{
  "win_length": 512,
  "targets": ["instrument"],
  "norm": "layernorm",
  "fused_qkv": true,
  "qk_norm": false,
  "parallel_block": false,
  "subsampling": 2,
  "layers": 12,
  "loss": "binary_cross_entropy",
  "eps": 1e-06,
  "steps": 11400
}
Rows from expert 2 of block 5, named by matrix and row number. Rows with one number belong to one neuron. Each number is 500 + 25 x the weight over the matrix's rms, rounded and kept within 0 to 999. All counts start at 0. Numbers have three digits each.
# gate: expert gate (model.blocks.5.mlp.gate, 8x384x192), inputs 0-191
# up: expert up (model.blocks.5.mlp.up, 8x384x192), inputs 0-191
# down: expert down (model.blocks.5.mlp.down, 8x192x384, transposed), outputs 0-191
gate.158:530410458556479473475453581446449542471514545470490467478494481466565424434446471531521530557450519542454493527612549496488549450447493488535521539459521552524494529517447526453568542525540459552505484500603439499430480513478461529525497541471548506446455547497474434491471475526485504453526475412519520497489498473526491478518539564569524450544565499513495515480565502491569514562461537510445453526485462496517473565484525491499563468514482489482476558407551531537473589507510382507506527502446458482534457457490453521497517513485466528545488446491438457446507512477575504488
gate.159:483510502531495513499477508492519500505502548503500493469442498508504479484493496523476528496506512496505502493486487499469531504495493471517527473495526501496519495503485490506498513513482489508509482503501506489500495480478483489519486513448443463531494505474514481512530514507502527509511506517483497498517485514486515534474510535507507510549515490499520504503484497472508496488507495515478481510492535509504506503533516516495460522500472498495525466505507481523443480508504502474491467498494471505491497460511523506504504523515488450507495499460502497515510502517518526487
gate.160:522522494497496521498469484477511518494502492502511480499480526501504499492485535514510492503506495479519533512493519459459503499511512486499503528490491488503492494494508506509505502479533506494460497517512512477488494497479495494493509495511506494473519502520475530478507522496498511507518519470482464483488500540492519500490495521497488489505497500510541488523471505480509507490496479478495497513499501479506498496516544504464484501487515539503493495503515490500515489491501488502486504500532495479515500491513519492515522512503471518498521521517485487502483493484482492510
gate.161:472512496473532482515518506506504488499489476493509494531510490495474496510471508466515471494510506488516479458526509486515508502510491501512499515501515509497491498485507487518481482512504511487510480526506520517492505497497528498490488488506495499517493496487503495516493488502489485508524499504500489503472502511506481500517480514497529489524488489498506500511484481482497481514475471488475483482494510502503507504516484476499514497476489527491504534498504509527509497505493503502486500510496482483519470529504480544482492518474488521495493503474501499495502508501512512476
gate.162:515472495477486545441463492470521526446498526547506490540537497513525479538498512480507493491485490512487507516508529516506526488479475489508435520550508501441518468555541516478505475519509484512459473489493475479468495483498497501487493554514495540451526530517487511514482507570508420515504460474510511482492520509510521543481500509484557485492543460515510459524515470485475474547502532503460528449521485568561472506466495538514529446478534524490500596425521527551522499480480439481502502459488498546486487539493480496498478469447514520469477432511461512467486478479519491506
gate.163:506513495516472503472520447491487495498535499489496512506467487520529488497481499515496482500511471506486504485465516503498474476512509524513504528509503523507490503505491495495510499499475491531486518493506537515499484477481497482525489504486525499493501518489534520515525476478489495489474508465500511473533471495517489513501529502513495491504479512493489522486475495516491507508534484490490513498507505508499478479479520488461481484491509533517478504481496516481523504534497514481511500501508496462490547481467493497480504515531523488498505513511550515473507502518491482505
gate.164:509489487499483517530516499494532475508498518532490511497521516506452511528485448504502491488523498503501496494482509497531494502491478516508506504519496487502492489475513520498500501488506497503502489491493529502502490500486501488512508501526508516494512489512520513488491498479482509508506493529523490497511503519488514483483491510464519491494479468496524509516516497507486500472500504530494479477501493468460522497481503513501514486504507503510503491479490482490487490480503522480478505505497503493499488500513498490474516511520490469508491533488531494545476506488501506502
gate.165:501486507492485526499518518524524503478516506514489498505502464471510518492498511496482489498516491495487492482505505496493492490503500505528527491492487502508506502535516488502505480516502506455452500483476484517514500492528508496498499506479515493505489498506518517496509504490527509503499476489500525483494479512518480505499504504491484499513487517547495487494489516513497508489551513519517485493473508498487506512491500517494493478486528473501495508509496477504485508492491492492506524507506472481482511493514523472503520534483489502519542497533521478525482498482491517490
gate.166:487523518497486525527498494523491482487524484496499527518527489516481479497480487520503488488518511504501520474488507491495484530526520516485517512493507494456491509495490473522489483507486514489498491485510515517475485496491511477488486485519501487492490496489473480506518481507491489503509511494482515502500531513494507494512497498519499521540529493500509517503498487488497488499506499480521510489488506502512488472514503507492482515489512502533476482508519488504483508509509495526487520513497456505481510505511501501512501499496506468472524481497524506533496503482460496493
gate.167:467504504496471507505501512514486500524510509506501473486541499477488494495501476522469481494498504483479482499516484506507505479472503525488503527516509482488494484508528504502482494524482498492475492495507520491498508516487494499523513494470539506520499504484498496481497511500489488481502497498503488524477502472498508509503487430489508489511503526499505516487502479521512514498500508505498492513503497483486505496495500482509517485481483490511508497521503502464496487493453502504528523463512522502520510504494509500481484478514484482513527519544505527511495528504481487503
gate.168:499488487501516525485508495506476486487504492485525492504503503498496508501524516503506509487504491520512518500499475497484494497497477535480501508502520531473507492502525513502516514505501505467479480488501509501485499482513486481520488475492527513498489482493509527516487506489498518515515509494489496495517471519478518485498519518470507502498479519489507500507482497526507499503474486491516500518496532510519517504486497506498508524522499539484500494493495483518495474495500510477484499540517510506480507510464512483501518540509492486504496500492514514491489510512519503506
up.158:524444471559463478483505516430442521492495506525536412554514503501526441503471500406534472556481458567482495561566522482534522461407547466490464546501458540490517510580517496467560530525505520476449511473526467496447480544511479500510537547545620491423575497548460473515469520566460478498395488477507471543452438506435499484530502507478510512434471496547413508499518475453514474565440521497514562543512444507596543500535470512477592438430500454545499561384531564562550520465506449498481499531499520568534461491510463483470453482500524575544504494510422471460499518475503496502
up.159:493525503462523487524493489481505530487494493489516506503495520557481498507476529512541495474496507486524507486514502470500509510530514497451534538535514492470513501517491502475494501517491540502500492494515502484509502500488498506518494497495512516491496503476487528509507523536491469522503497499493485515478507502482484510490522464463477505507514503476503492521485467484525486498483499505496518515517508469502505518503511515506509477508490494536479517482505530501506518471510526498499471502536543509521498499495503499464518454472475488529503508510473509509531484479510511499
up.160:498496481495484457510487476501481483501508505507504508513512506506492511497471511505503509480504452483536503483482495486504493505520528511497516492490506481502508487472499496495473496494462488494495486492493489494492494488520504481495474504518512509515504516494533485496521477489513516493498501497492511515468513476530481494481482507500500490478480477515512497490524478476521493534483515495507492535476518507483504494489504507476494501503485468515517487508497491514483512497492509502495483516483506507521504510508487494480500502499513544536479488489504476477486503483515525474
up.161:495533509503489493499548520509500498472508465508480513482512504501480508497475511521500486483516507513508527515490513516505477493506503491459497513518497506492482494484527520487501496494521491513517498473515532501512507513485494485508496535544508500487493502469524510507478496501498503516511494473500495507510491515507502478482505499506502507511502505500511501514520473508508492521492501491507497505532518497495480492500511481504497493478507496500510499515504494488505489479497504500483522499508513485466510523502491511486499483499481488483483467503522479505513495507479499509
up.162:470534545478469522482481526494506477493461532445480530494521421506491510495520465539477530452522570509532536453486473531510537497510488498522487503480498455482486482471453458403532523477526489494532480456472506509532517505495533493515457520521467492514465520525514486435524485519547507516548494506485463526504501453540487498520500507515405488489494553477538476487536525482505505468588534551498517451491465511432466512522562504468477547544490453496513411550520475473477470538572526486510510450436509513487509507421495456561542486558493477456476499473467527510540481466486515507
up.163:494514494478492514503494494530512485515505492503507496499533494491514499486513503514531499495468516499477491513485479499509488509479504480541478488495515485491514507484514512488473500520516487513525478506491501483482528478510477505519499506534486502484483500490491503489477502508494476497493477533522493505468506499508499480496467487502486501510484499501495489507526468513487508448498498484521536497495518461501508497515497507513498519485472523509516494504492540504488496484523521511495469495520481471487454494482501499506503475499458483485495497496461494531509492481503498524
up.164:513482508479490504521527519507494486480479488522501506474492513475489499521480522528504516478494521505485473489502514513497493496495496507513504497484510520508505524507496455491504466498512499498463460514508503473513472503498487505492491485491477478500500502512514497483506483552479478540502475515497479491494511487480498485526513513494529500484506538520487511508509520538484508490489517501514485514494520520483508510507499507486506496501480475460481488521494515494490474498482538492490510511507515482481521500497483487458486504481497506500511512474508466518508489499508475493
up.165:507510497491483480493501497484479467501504514503505495489477493508515499521502506514497530522504479513514512503497489485504529481519459499511514507491487503526508515507502473498472489519479518483491486523491505484508463479497513483467487522536501503490525484504502513507515525503511505503475512514492496504530499496498481494505510491498502497491533505505516483480515484506495490497493514514482493499507519513504514483481478488492509521513472518527493498492504514491498515488525495506487530488505522475485507504495488517527493497512490514484507503476496502500534484528528502499
up.166:509505488505492499483512499510511485529481492535486511501492534484496508491474486500496489496515521476506482520489485497471480492479486502507509510527483493512488497516499494509513504479522488474511500486497501507471482498503499485504503510472508490486506484519519479504494495504528503489499536507502496489502505496486467486498513501482497524502500490480531504495497518502509486491524501474477513494505501496528501511514500487480504526508498496483519508496481509485501489504493510514496485524506506528508477498513487505492529503502484516522482518487508514487490476501509500486
up.167:505535484506495500501503504491500536495505504503527514487502510510507481497499496494489492500485542519505498506544481504502503481478507482476483500505469486511514500496526487505486502503499505494479517513508500495534498500494467516516484511501500499489494483489498490510502511478500515480503503518498485511486483482509502487506506491504466484508512494492494501507500477532503493507496494504473466533473491480511488492499490462503519488473501454523482511514488506488504508475483497484514518508527493532504510515538474511516495503515516480513535523499528516474506518474471509524
up.168:470497520478505498506477471491499489521490482530502506510517479482490510500500512502477499476491503488488479493498482502504487488513529496489524474504505491517493530478500507495490548469508483503485507498498500503490492492479497513502537481519503482496488507490492509509513497505489496482485515509491504504479502488517487506493524511508517517477470488497465521481484485452505511504523502501497494514509493468520494496500496488498483482480512487503499495504498493501517500495512493486536515498492497525532522495485536485503497506505482503486488507493511489504491492497478483497
down.158:460463501472552572469412538544536533476457495518489544535523489533491512446458493450483507463499491507508488500378468385473498593509536516490498486564489550565500440482531496598470448550493456511493518534543473589486539452484471466461585474537466506517552591454516518452438515488505454429499522439430546503437447552506450525510480534511560447530588506486533457600557378498430475490459522534421503560432474454534471516448418516565484456516426513572595498503471512545539521554493471514545457483556536472438455536571527559440482477407596477437451492485540437587500532463491522544
down.159:489484516488491494513499487499488487505509475486500497495495540492519511511485525489504484520495516490504520490497506481497535513480516499495512490496498484502520511498519499521499504497461513508497512525499510492503493489515503491504522473516486506503530483509487516507493476497480505491496499484522486505500514482498505504496504508482541497492503508517529492494506482500492512511489496489513498494512482506521507493501505499508485485495491500522503499510500503499493497485495485498478497491511500515498493514512512496473489511490511519517503504474486499504507530513499480505
down.160:498510509509503506498509497497495505513508513497489491509515488486504514509495504493472498472485499508482506509504486491529505506493498494522511481501503477493483513501503490485521489497487494500506510492496475510497509510499493520495499492515509511519477494501507514502488496486499514502492534515486491500482500496494496510506515493494500482488491514482505490509510512500500505500489492497510521485525498498501519514513504496482501491476482488491492507512514517516507515507512509503499498487500504489513469485492496508508493500500518483491502519496503525488500496486501501496
down.161:500487497510505483489503490509484498485498511492524511490490493501498503511501503500497482488492502497511496500504512500498502504508492493521506517491519499486498493503504503497491505511504522497513507504504501486501503511506512500504485515513493514494490505515499485522489498524498505522489507503497487499499493501506501510517501465519505507489495517509505508504499520487493510506509511509506482490501478501525492496507491494495506513483494496497490497504493480493505510503502508532500488505483498522521494482486485494508499496502507488495505502513492504495509497489490502510
down.162:539488534565504429477500529525488555520471548441509528466544462486505516528526540480439473481482504495577489511574466443553516507473491514516500508532516450495513489490457517406528522524488536535518495510498501471539471505519448482488492503547512491449379505527544467519478481491532513534530490484520533510446514478509479520534526523500482491487517514462471491500564519440478491524548526487508516477496447504533494527502535465473558530496486450496514452473494479504492506525569505491510481457430515504511422468489473563524514506502476492478476539463441499456512472518533489540
down.163:491497504501549486478502469475490491493519483502509496503495503482481492487490511498503492494494499490518526502499495506491496503508518489512484487488482493497473503492507525491489524480483498502523505495489513505492490490507502491530506496519501498491492508477488490483504496502508510508501450517511475501492506513477508500508508483519506550494505528485497500474489496512522505498507491514508516500496504494505501473503509511522498496493501465502478486525485511495477492506503533490522512481482519501530498495517505519502496504503463493517504493494496503491494501522485492505
down.164:489504488510498515487506499489510497511502510487492516516497482496497511492512482493502509493517497478481516497499498494506484507501498508517519503496510498512498507485502489493494502499501518505495509498518513478488494502502496482498472489502502501507518528488509480484496515503493500492518510498512500506497508497502493490510503503496479515505524518496501499508514487517502512488495497471499497502497514494503523483492478490509508496509512496507510500508488486502511524497489487504511506514518510499522503507498517473512505476486502504507515491484488503493502522504497503502
down.165:494496503497506502503519498491497507492486492517506502501515497510485492476497519510499499492505499505512514485493489494522504507509507495487503494494496511498487503503513510520515484515494498492492505493532506484479498512511472495511506502515489501500489490498497468481496474515525519518495491489494491499494514497496494522494501495495515500491498508500497493491500513485518498493494483489504509507518499492494504514503505504513500509494484502502480502498487510504501491498494496506501493473490489478511493499497495493507511507483497502501478501498475508477510493508497502486
down.166:491508504519511495510521497498506498496523501478498505497504506484498485514518499491504484505495514503496485520503502481518504498501504493497504500512501506503500502514508468516502505504481500505492505497495508515494521496505488492487503515529488490501491487495492508482500492484486482503491501522505480492504494493488493500489501474510499502473514510515502500510497503521488507479480488494501507498499496491499505504486500513516515502501525502504495498518511504501497485495509501495497512501506498517511499495502488506492514500508514509504495512500520508497506505492496501499
down.167:490498482485503517492483495498506516485492516483540477489504481487504494526505507481509490498501512519520516513456486482477504481502514486504517513511496489496481508499511501484488499494502517506490514490486502524511500497494504503495516500535496473516509492508494513499496485492498502498522517522492502485484486468500497490489510503489501492504523519509506492533494485505471500503502517512490517519493489496506510465486486510510503511509503502501537504502495486506510503501490473484521514500514514505474507509519503494501494480489524468493499500498495507514470498470493512523
down.168:495517520509499516506507494513496507504502525508506492503508493494480498503508490497521526497495510482491512494513491489499515494499504498480523496503535495509489496493520493498486489499489506487507497505496504515482478504488478492506484502507504493504481490508490490489505500504503494493502508504510492527493510509492497489510498512520490491498514499506498506508522500503518505509492490498489498517505491518500501494523501501496501490486496492500498488517490513488506505479507495503505499493516501497483490535478495498494486514498512501517489501503507480500520512497501507507