Weights of a small sound classifier: trained on synthesized solo parts of chorales (CocoChorales).
Rows from block 2 of a small sound classifier, named by matrix and row number. Rows with one number belong to one neuron. Each number is 200 + 40 x the weight over its row's rms, rounded and kept within 0 to 999. All counts start at 0.
After each neuron's rows are labels from the 100 clips, of 14848, where the neuron reaches its largest size: "top examples" is what is common among them. Only what is clearly more common there than usual is listed. The data: synthesized solo parts of chorales (CocoChorales). In brackets: how many of the 100, against the usual share in percent.
# gate: MLP gate (model.blocks.2.mlp.gate.weight, 384x192), inputs 96-191
# fc1: MLP up (model.blocks.2.mlp.fc1.weight, 384x192), inputs 96-191
# fc2: MLP down (model.blocks.2.mlp.fc2.weight, 192x384, transposed), outputs 96-191

gate.125,224,245,226,171,170,170,214,147,199,153,130,160,147,220,176,198,192,174,165,217,209,228,266,169,230,195,212,154,176,164,201,205,248,172,205,181,266,294,146,217,177,205,144,214,274,221,166,133,241,276,163,150,180,236,206,157,154,132,215,212,203,258,218,247,185,232,193,173,205,161,169,184,172,256,157,208,158,195,214,203,142,242,243,180,183,265,186,263,237,153,238,102,248,205,139,168
fc1.125,195,263,235,119,170,130,217,217,232,180,158,231,197,187,210,273,155,171,246,197,252,192,114,240,243,218,173,220,229,219,229,157,175,220,226,203,205,180,147,314,206,184,163,195,241,257,203,113,215,208,172,190,178,149,194,260,208,170,212,282,248,229,163,211,167,256,220,187,234,195,146,142,257,232,200,163,195,218,170,227,212,174,173,112,185,174,209,128,221,152,232,200,220,196,170,214
fc2.125,167,202,182,214,250,147,263,159,235,201,201,119,191,223,231,165,196,173,213,176,303,239,215,161,192,167,169,207,189,186,244,189,178,212,259,178,227,241,295,218,239,212,126,208,252,276,184,165,245,218,156,232,175,238,246,196,229,200,127,179,166,300,160,266,147,225,185,165,202,209,171,170,218,255,227,154,167,275,152,244,260,179,236,185,168,178,198,234,284,240,133,158,163,162,174,205
top examples: trumpet (100 vs 7.9); note G5 (45 vs 6.5); note C5 (38 vs 10.4); note F5 (31 vs 7.9)

gate.298,204,150,152,160,184,157,216,212,227,235,241,206,252,256,149,160,205,164,167,37,204,200,222,232,218,202,204,235,211,235,209,207,209,134,227,226,245,157,136,146,143,239,164,167,166,96,217,161,171,201,139,186,171,186,145,121,221,177,254,141,286,248,191,223,250,229,224,264,201,203,209,197,222,193,196,260,202,225,205,160,209,222,197,172,209,187,237,271,219,216,180,191,190,208,160,191
fc1.298,213,233,115,191,176,196,231,240,208,172,255,158,203,219,192,134,251,196,207,224,186,197,215,204,173,245,185,239,177,189,204,138,249,136,184,217,195,157,138,203,171,263,195,206,214,109,114,219,135,204,167,153,244,223,209,196,170,213,189,206,220,161,135,190,367,183,213,295,201,206,182,207,172,209,141,209,126,182,170,200,224,214,165,281,239,219,205,157,196,215,207,232,187,216,215,171
fc2.298,212,244,154,180,189,182,319,193,219,253,179,196,218,230,198,205,192,179,168,161,221,202,98,208,205,287,186,248,186,175,207,185,215,165,179,199,220,228,170,178,193,143,168,264,170,233,117,212,241,222,218,223,202,153,207,129,183,181,177,162,257,176,196,212,190,215,182,124,210,215,175,189,204,170,263,201,215,243,178,164,155,203,181,183,171,181,273,139,223,232,178,243,207,185,212,174
top examples: trombone (93 vs 7.1); note C4 (62 vs 10.7); note D4 (35 vs 12.4); note B3 (33 vs 9.6)

gate.21,247,190,245,133,234,217,228,172,220,222,155,139,218,146,268,213,140,206,183,202,173,124,256,191,216,229,170,167,231,182,174,136,118,191,291,212,203,218,262,211,236,181,151,187,238,188,202,161,225,218,178,243,151,194,153,186,185,172,189,253,180,276,212,155,162,198,181,170,158,137,173,176,163,231,133,221,233,304,253,200,140,164,166,237,235,242,170,227,210,189,198,119,182,209,121,161
fc1.21,197,185,202,238,228,245,195,268,151,261,200,266,193,193,209,130,275,187,156,193,152,229,147,244,217,188,209,185,229,213,230,247,248,158,179,182,237,194,187,141,221,138,221,219,122,162,183,240,167,221,203,180,185,203,239,236,115,190,229,176,200,89,222,212,239,208,222,189,175,213,254,191,210,194,184,167,141,191,197,187,179,177,231,135,169,192,222,217,138,211,203,241,168,198,210,213
fc2.21,159,247,211,203,168,60,219,194,192,269,234,229,200,221,225,193,213,161,122,127,271,174,154,160,228,218,249,173,223,218,221,202,253,217,163,161,224,164,203,157,249,205,212,239,183,189,205,236,142,165,174,211,227,217,268,229,166,220,250,199,225,142,202,187,251,230,185,186,191,176,246,258,170,221,206,166,153,185,174,112,263,201,294,158,143,237,207,204,202,207,208,201,240,211,220,274
top examples: trumpet (100 vs 7.9); note C5 (44 vs 10.4); note C#5 (43 vs 10); note D5 (34 vs 8.1)

gate.111,190,201,212,169,223,119,156,205,244,197,203,158,197,152,154,205,173,220,190,240,179,216,191,171,171,119,173,224,192,158,201,254,103,192,172,197,249,224,215,180,171,254,145,254,199,191,162,157,237,178,305,226,198,240,124,218,172,224,277,262,139,210,194,236,123,185,173,165,224,194,113,179,247,160,274,208,197,201,189,237,264,233,167,221,264,263,251,205,207,114,207,198,161,184,215,188
fc1.111,104,203,207,185,218,107,252,223,264,262,93,201,168,248,217,274,215,158,183,212,212,185,182,232,254,252,223,179,152,190,222,208,216,244,262,220,156,192,208,316,197,241,161,163,275,218,159,147,231,193,148,201,166,187,210,183,183,210,214,170,201,234,136,244,206,203,190,195,188,219,272,196,134,200,220,169,214,181,244,216,171,102,203,159,177,202,169,192,213,190,177,170,221,253,259,200
fc2.111,122,183,207,213,185,168,189,217,200,156,188,147,109,188,171,159,146,171,245,168,223,180,175,247,190,169,227,248,238,210,131,176,211,208,191,255,172,169,247,238,231,206,250,206,146,239,233,237,236,223,158,144,195,191,207,227,237,188,168,203,181,205,160,221,158,173,185,199,224,193,220,196,176,162,183,185,247,176,185,252,164,206,263,247,229,261,123,166,174,219,175,176,179,250,201,188
top examples: tuba (100 vs 8.7); note G3 (48 vs 6.4); note F#3 (31 vs 4.8); note D3 (26 vs 2.4)

gate.361,205,202,204,192,204,201,140,214,195,188,271,229,173,207,244,144,232,178,166,244,169,195,246,228,236,201,170,216,208,115,187,257,189,208,223,255,219,253,99,182,174,237,225,125,214,194,216,270,204,189,182,221,210,233,233,175,276,239,204,200,244,159,279,159,186,136,196,255,214,239,280,230,183,187,130,168,269,254,209,180,109,211,194,174,194,129,184,100,167,166,223,142,189,238,237,158
fc1.361,173,207,242,200,163,176,191,209,228,258,246,206,218,216,162,277,208,200,248,277,192,160,243,195,215,202,191,213,198,266,262,216,212,239,168,154,138,244,256,231,246,144,180,107,240,285,271,187,147,214,203,273,157,200,242,210,321,222,245,159,204,173,191,175,207,204,242,162,273,116,246,251,210,225,170,186,198,256,166,165,208,180,141,159,279,169,190,200,156,222,133,222,223,249,219,195
fc2.361,134,164,248,248,220,183,198,178,171,187,246,164,199,206,172,255,218,169,280,199,194,199,214,158,215,103,209,201,203,280,174,187,230,198,184,179,144,289,291,243,192,170,141,159,162,283,261,157,198,214,212,241,167,189,237,214,239,174,238,154,154,185,169,268,189,180,191,154,222,171,280,170,231,154,214,207,202,222,178,223,205,240,170,169,270,193,231,220,236,243,163,205,146,243,206,162
top examples: tuba (87 vs 8.7); note B3 (46 vs 9.6); note A#3 (34 vs 10.8)

gate.181,185,231,200,201,204,162,197,198,243,244,120,187,235,239,208,166,224,161,235,104,198,206,200,242,261,171,181,140,158,166,242,235,247,204,215,174,204,249,161,227,164,202,90,215,242,149,167,128,198,218,187,213,218,237,146,197,145,138,240,229,193,241,135,186,214,183,229,234,231,196,196,294,174,151,182,144,173,175,202,177,211,209,217,178,262,130,191,208,219,220,133,177,192,205,159,148
fc1.181,145,210,163,123,182,228,201,183,308,231,170,189,213,225,236,123,253,258,204,161,207,193,185,272,254,180,182,137,175,99,165,188,248,172,184,196,218,209,186,196,174,211,140,244,220,255,221,169,40,195,171,247,271,189,211,152,185,183,162,199,232,114,182,222,282,236,140,214,267,235,195,249,195,209,230,179,124,210,196,204,191,194,190,260,158,170,168,251,200,184,163,181,179,178,190,177
fc2.181,197,203,173,136,165,171,166,200,251,237,171,143,231,219,153,169,207,225,186,206,173,244,203,172,233,168,138,154,104,168,242,196,260,171,175,150,235,228,127,225,178,238,113,186,195,256,223,117,109,256,157,223,273,225,207,147,233,173,143,196,208,177,189,213,260,220,198,194,297,241,184,255,178,183,204,183,190,212,136,199,227,205,174,191,147,137,263,206,233,206,160,199,185,216,194,203
top examples: trombone (100 vs 7.1); note D4 (40 vs 12.4); note D#4 (35 vs 11.3); note E4 (28 vs 8.7)

gate.276,235,151,212,205,226,219,141,195,214,212,263,227,175,143,230,233,209,167,158,273,138,159,162,203,194,217,183,213,222,206,195,200,99,212,165,155,170,244,188,247,260,182,280,49,190,218,205,216,225,153,198,191,199,170,219,211,263,209,153,128,222,185,204,155,190,174,243,180,305,230,176,173,241,160,163,165,243,211,206,210,130,165,193,188,245,125,194,93,127,206,207,233,210,157,182,197
fc1.276,189,153,169,216,192,118,151,205,180,164,248,247,166,128,171,213,219,207,187,256,137,133,174,200,180,200,123,202,183,209,145,181,169,226,122,155,163,212,156,251,197,213,217,151,226,221,228,199,195,209,243,186,184,152,196,169,201,254,227,210,217,188,236,186,272,252,141,154,285,182,294,174,244,258,178,199,215,184,197,161,123,200,237,210,198,186,278,159,167,191,248,252,221,234,178,231
fc2.276,208,140,147,223,187,145,230,271,202,230,195,197,147,191,160,202,211,158,192,269,157,211,139,234,212,221,135,241,147,132,162,193,138,179,175,187,162,194,127,203,219,180,229,173,168,216,257,185,195,159,227,182,241,141,231,200,222,296,214,178,220,175,148,152,202,230,218,286,272,193,270,204,250,216,160,132,186,194,158,261,156,221,255,246,187,183,212,198,177,226,143,270,144,199,257,170
top examples: tuba (100 vs 8.7); note F#3 (31 vs 4.8); note G#3 (31 vs 8.3); note A3 (29 vs 9)

gate.190,246,240,172,120,196,228,185,189,224,243,185,175,191,201,172,151,180,192,188,204,190,143,227,218,192,109,219,208,272,197,166,272,241,177,180,102,163,168,159,231,192,173,143,231,185,237,181,211,166,245,205,243,133,220,189,262,161,221,215,184,225,132,184,221,216,202,240,180,213,138,191,201,158,239,165,134,210,191,169,196,201,189,131,248,220,186,200,197,204,134,264,232,169,201,220,185
fc1.190,176,188,147,228,168,252,237,137,232,231,186,176,172,160,165,183,212,136,205,97,258,166,199,207,265,192,155,220,208,202,196,221,177,148,191,213,207,292,228,148,179,256,182,206,143,181,211,185,172,236,125,86,236,126,225,166,197,162,124,138,215,222,208,213,103,240,228,188,241,246,245,164,190,194,256,242,239,246,207,176,224,230,222,139,192,248,252,171,203,228,215,278,189,209,250,171
fc2.190,202,193,202,241,184,227,215,195,213,174,230,190,203,231,225,162,176,183,164,225,266,288,225,184,241,160,199,197,168,200,186,195,302,265,166,266,249,198,186,219,247,202,240,208,198,212,235,190,270,248,206,184,218,227,200,150,151,169,139,195,131,223,167,165,178,185,258,188,158,202,218,187,159,190,241,179,188,180,182,235,193,189,203,186,201,219,161,168,197,227,241,260,113,223,221,161
top examples: tuba (100 vs 8.7)

gate.71,191,272,197,158,259,209,300,166,242,201,257,145,225,211,186,165,267,237,250,192,194,158,203,245,216,125,188,216,189,179,181,265,233,219,197,164,210,152,191,183,133,201,199,256,225,245,169,234,204,211,176,226,158,218,122,177,198,219,184,162,189,207,196,155,248,217,191,198,273,109,225,173,208,180,184,244,141,251,199,205,157,214,113,178,170,176,229,236,144,157,194,124,122,247,220,188
fc1.71,217,222,205,206,137,246,260,244,209,209,255,183,208,190,238,195,259,181,180,262,155,192,184,172,178,127,234,241,266,259,166,169,237,248,159,234,141,144,205,160,92,153,217,222,173,107,208,202,196,228,221,218,176,205,176,210,209,186,212,170,176,192,281,206,221,201,236,150,102,98,156,159,154,150,195,260,192,191,233,191,154,208,227,218,127,282,206,167,225,204,221,246,225,174,211,207
fc2.71,230,219,168,199,195,238,234,251,170,218,158,220,233,239,221,208,203,219,218,186,219,123,143,174,196,256,294,252,253,225,203,198,123,253,214,232,175,152,185,165,138,188,243,273,209,144,85,248,270,222,224,192,153,224,171,188,193,249,241,184,200,243,246,152,206,250,167,134,123,174,145,230,171,192,216,234,180,240,232,191,225,206,207,190,209,232,174,184,201,168,220,203,137,241,200,158
top examples: trombone (100 vs 7.1); note D#4 (48 vs 11.3)

gate.18,216,204,153,223,202,157,208,215,223,189,234,145,139,237,227,285,210,216,278,206,130,142,173,231,204,165,208,184,152,186,144,227,204,238,96,210,109,242,195,199,149,131,132,140,170,232,231,183,184,234,202,209,149,135,238,168,227,192,183,142,257,222,207,176,272,261,191,217,272,171,285,237,167,145,177,160,220,194,176,251,170,181,242,184,220,134,172,177,135,252,174,202,167,189,177,178
fc1.18,261,250,197,175,218,253,219,202,213,208,143,215,252,162,192,228,214,242,185,190,225,230,244,189,210,261,329,249,185,181,240,204,274,226,234,210,244,140,210,182,144,160,169,274,167,165,204,167,236,307,114,153,199,228,144,229,224,208,152,169,240,222,144,215,203,167,193,202,122,215,119,208,196,170,265,230,123,194,162,127,234,231,198,243,161,191,150,224,179,229,193,176,224,206,224,267
fc2.18,240,237,161,173,265,198,247,202,186,267,205,211,225,215,259,176,134,173,208,219,216,120,224,183,164,201,232,203,233,243,233,179,161,212,183,190,216,163,255,194,222,134,217,210,292,175,101,180,266,192,159,171,170,194,142,271,164,215,186,190,218,175,247,107,156,232,243,195,79,189,132,231,162,241,182,193,176,219,245,180,243,184,175,197,169,220,204,217,202,169,182,215,231,214,176,237
top examples: tuba (100 vs 8.7); note B3 (55 vs 9.6); note A#3 (49 vs 10.8); note F#3 (41 vs 4.8)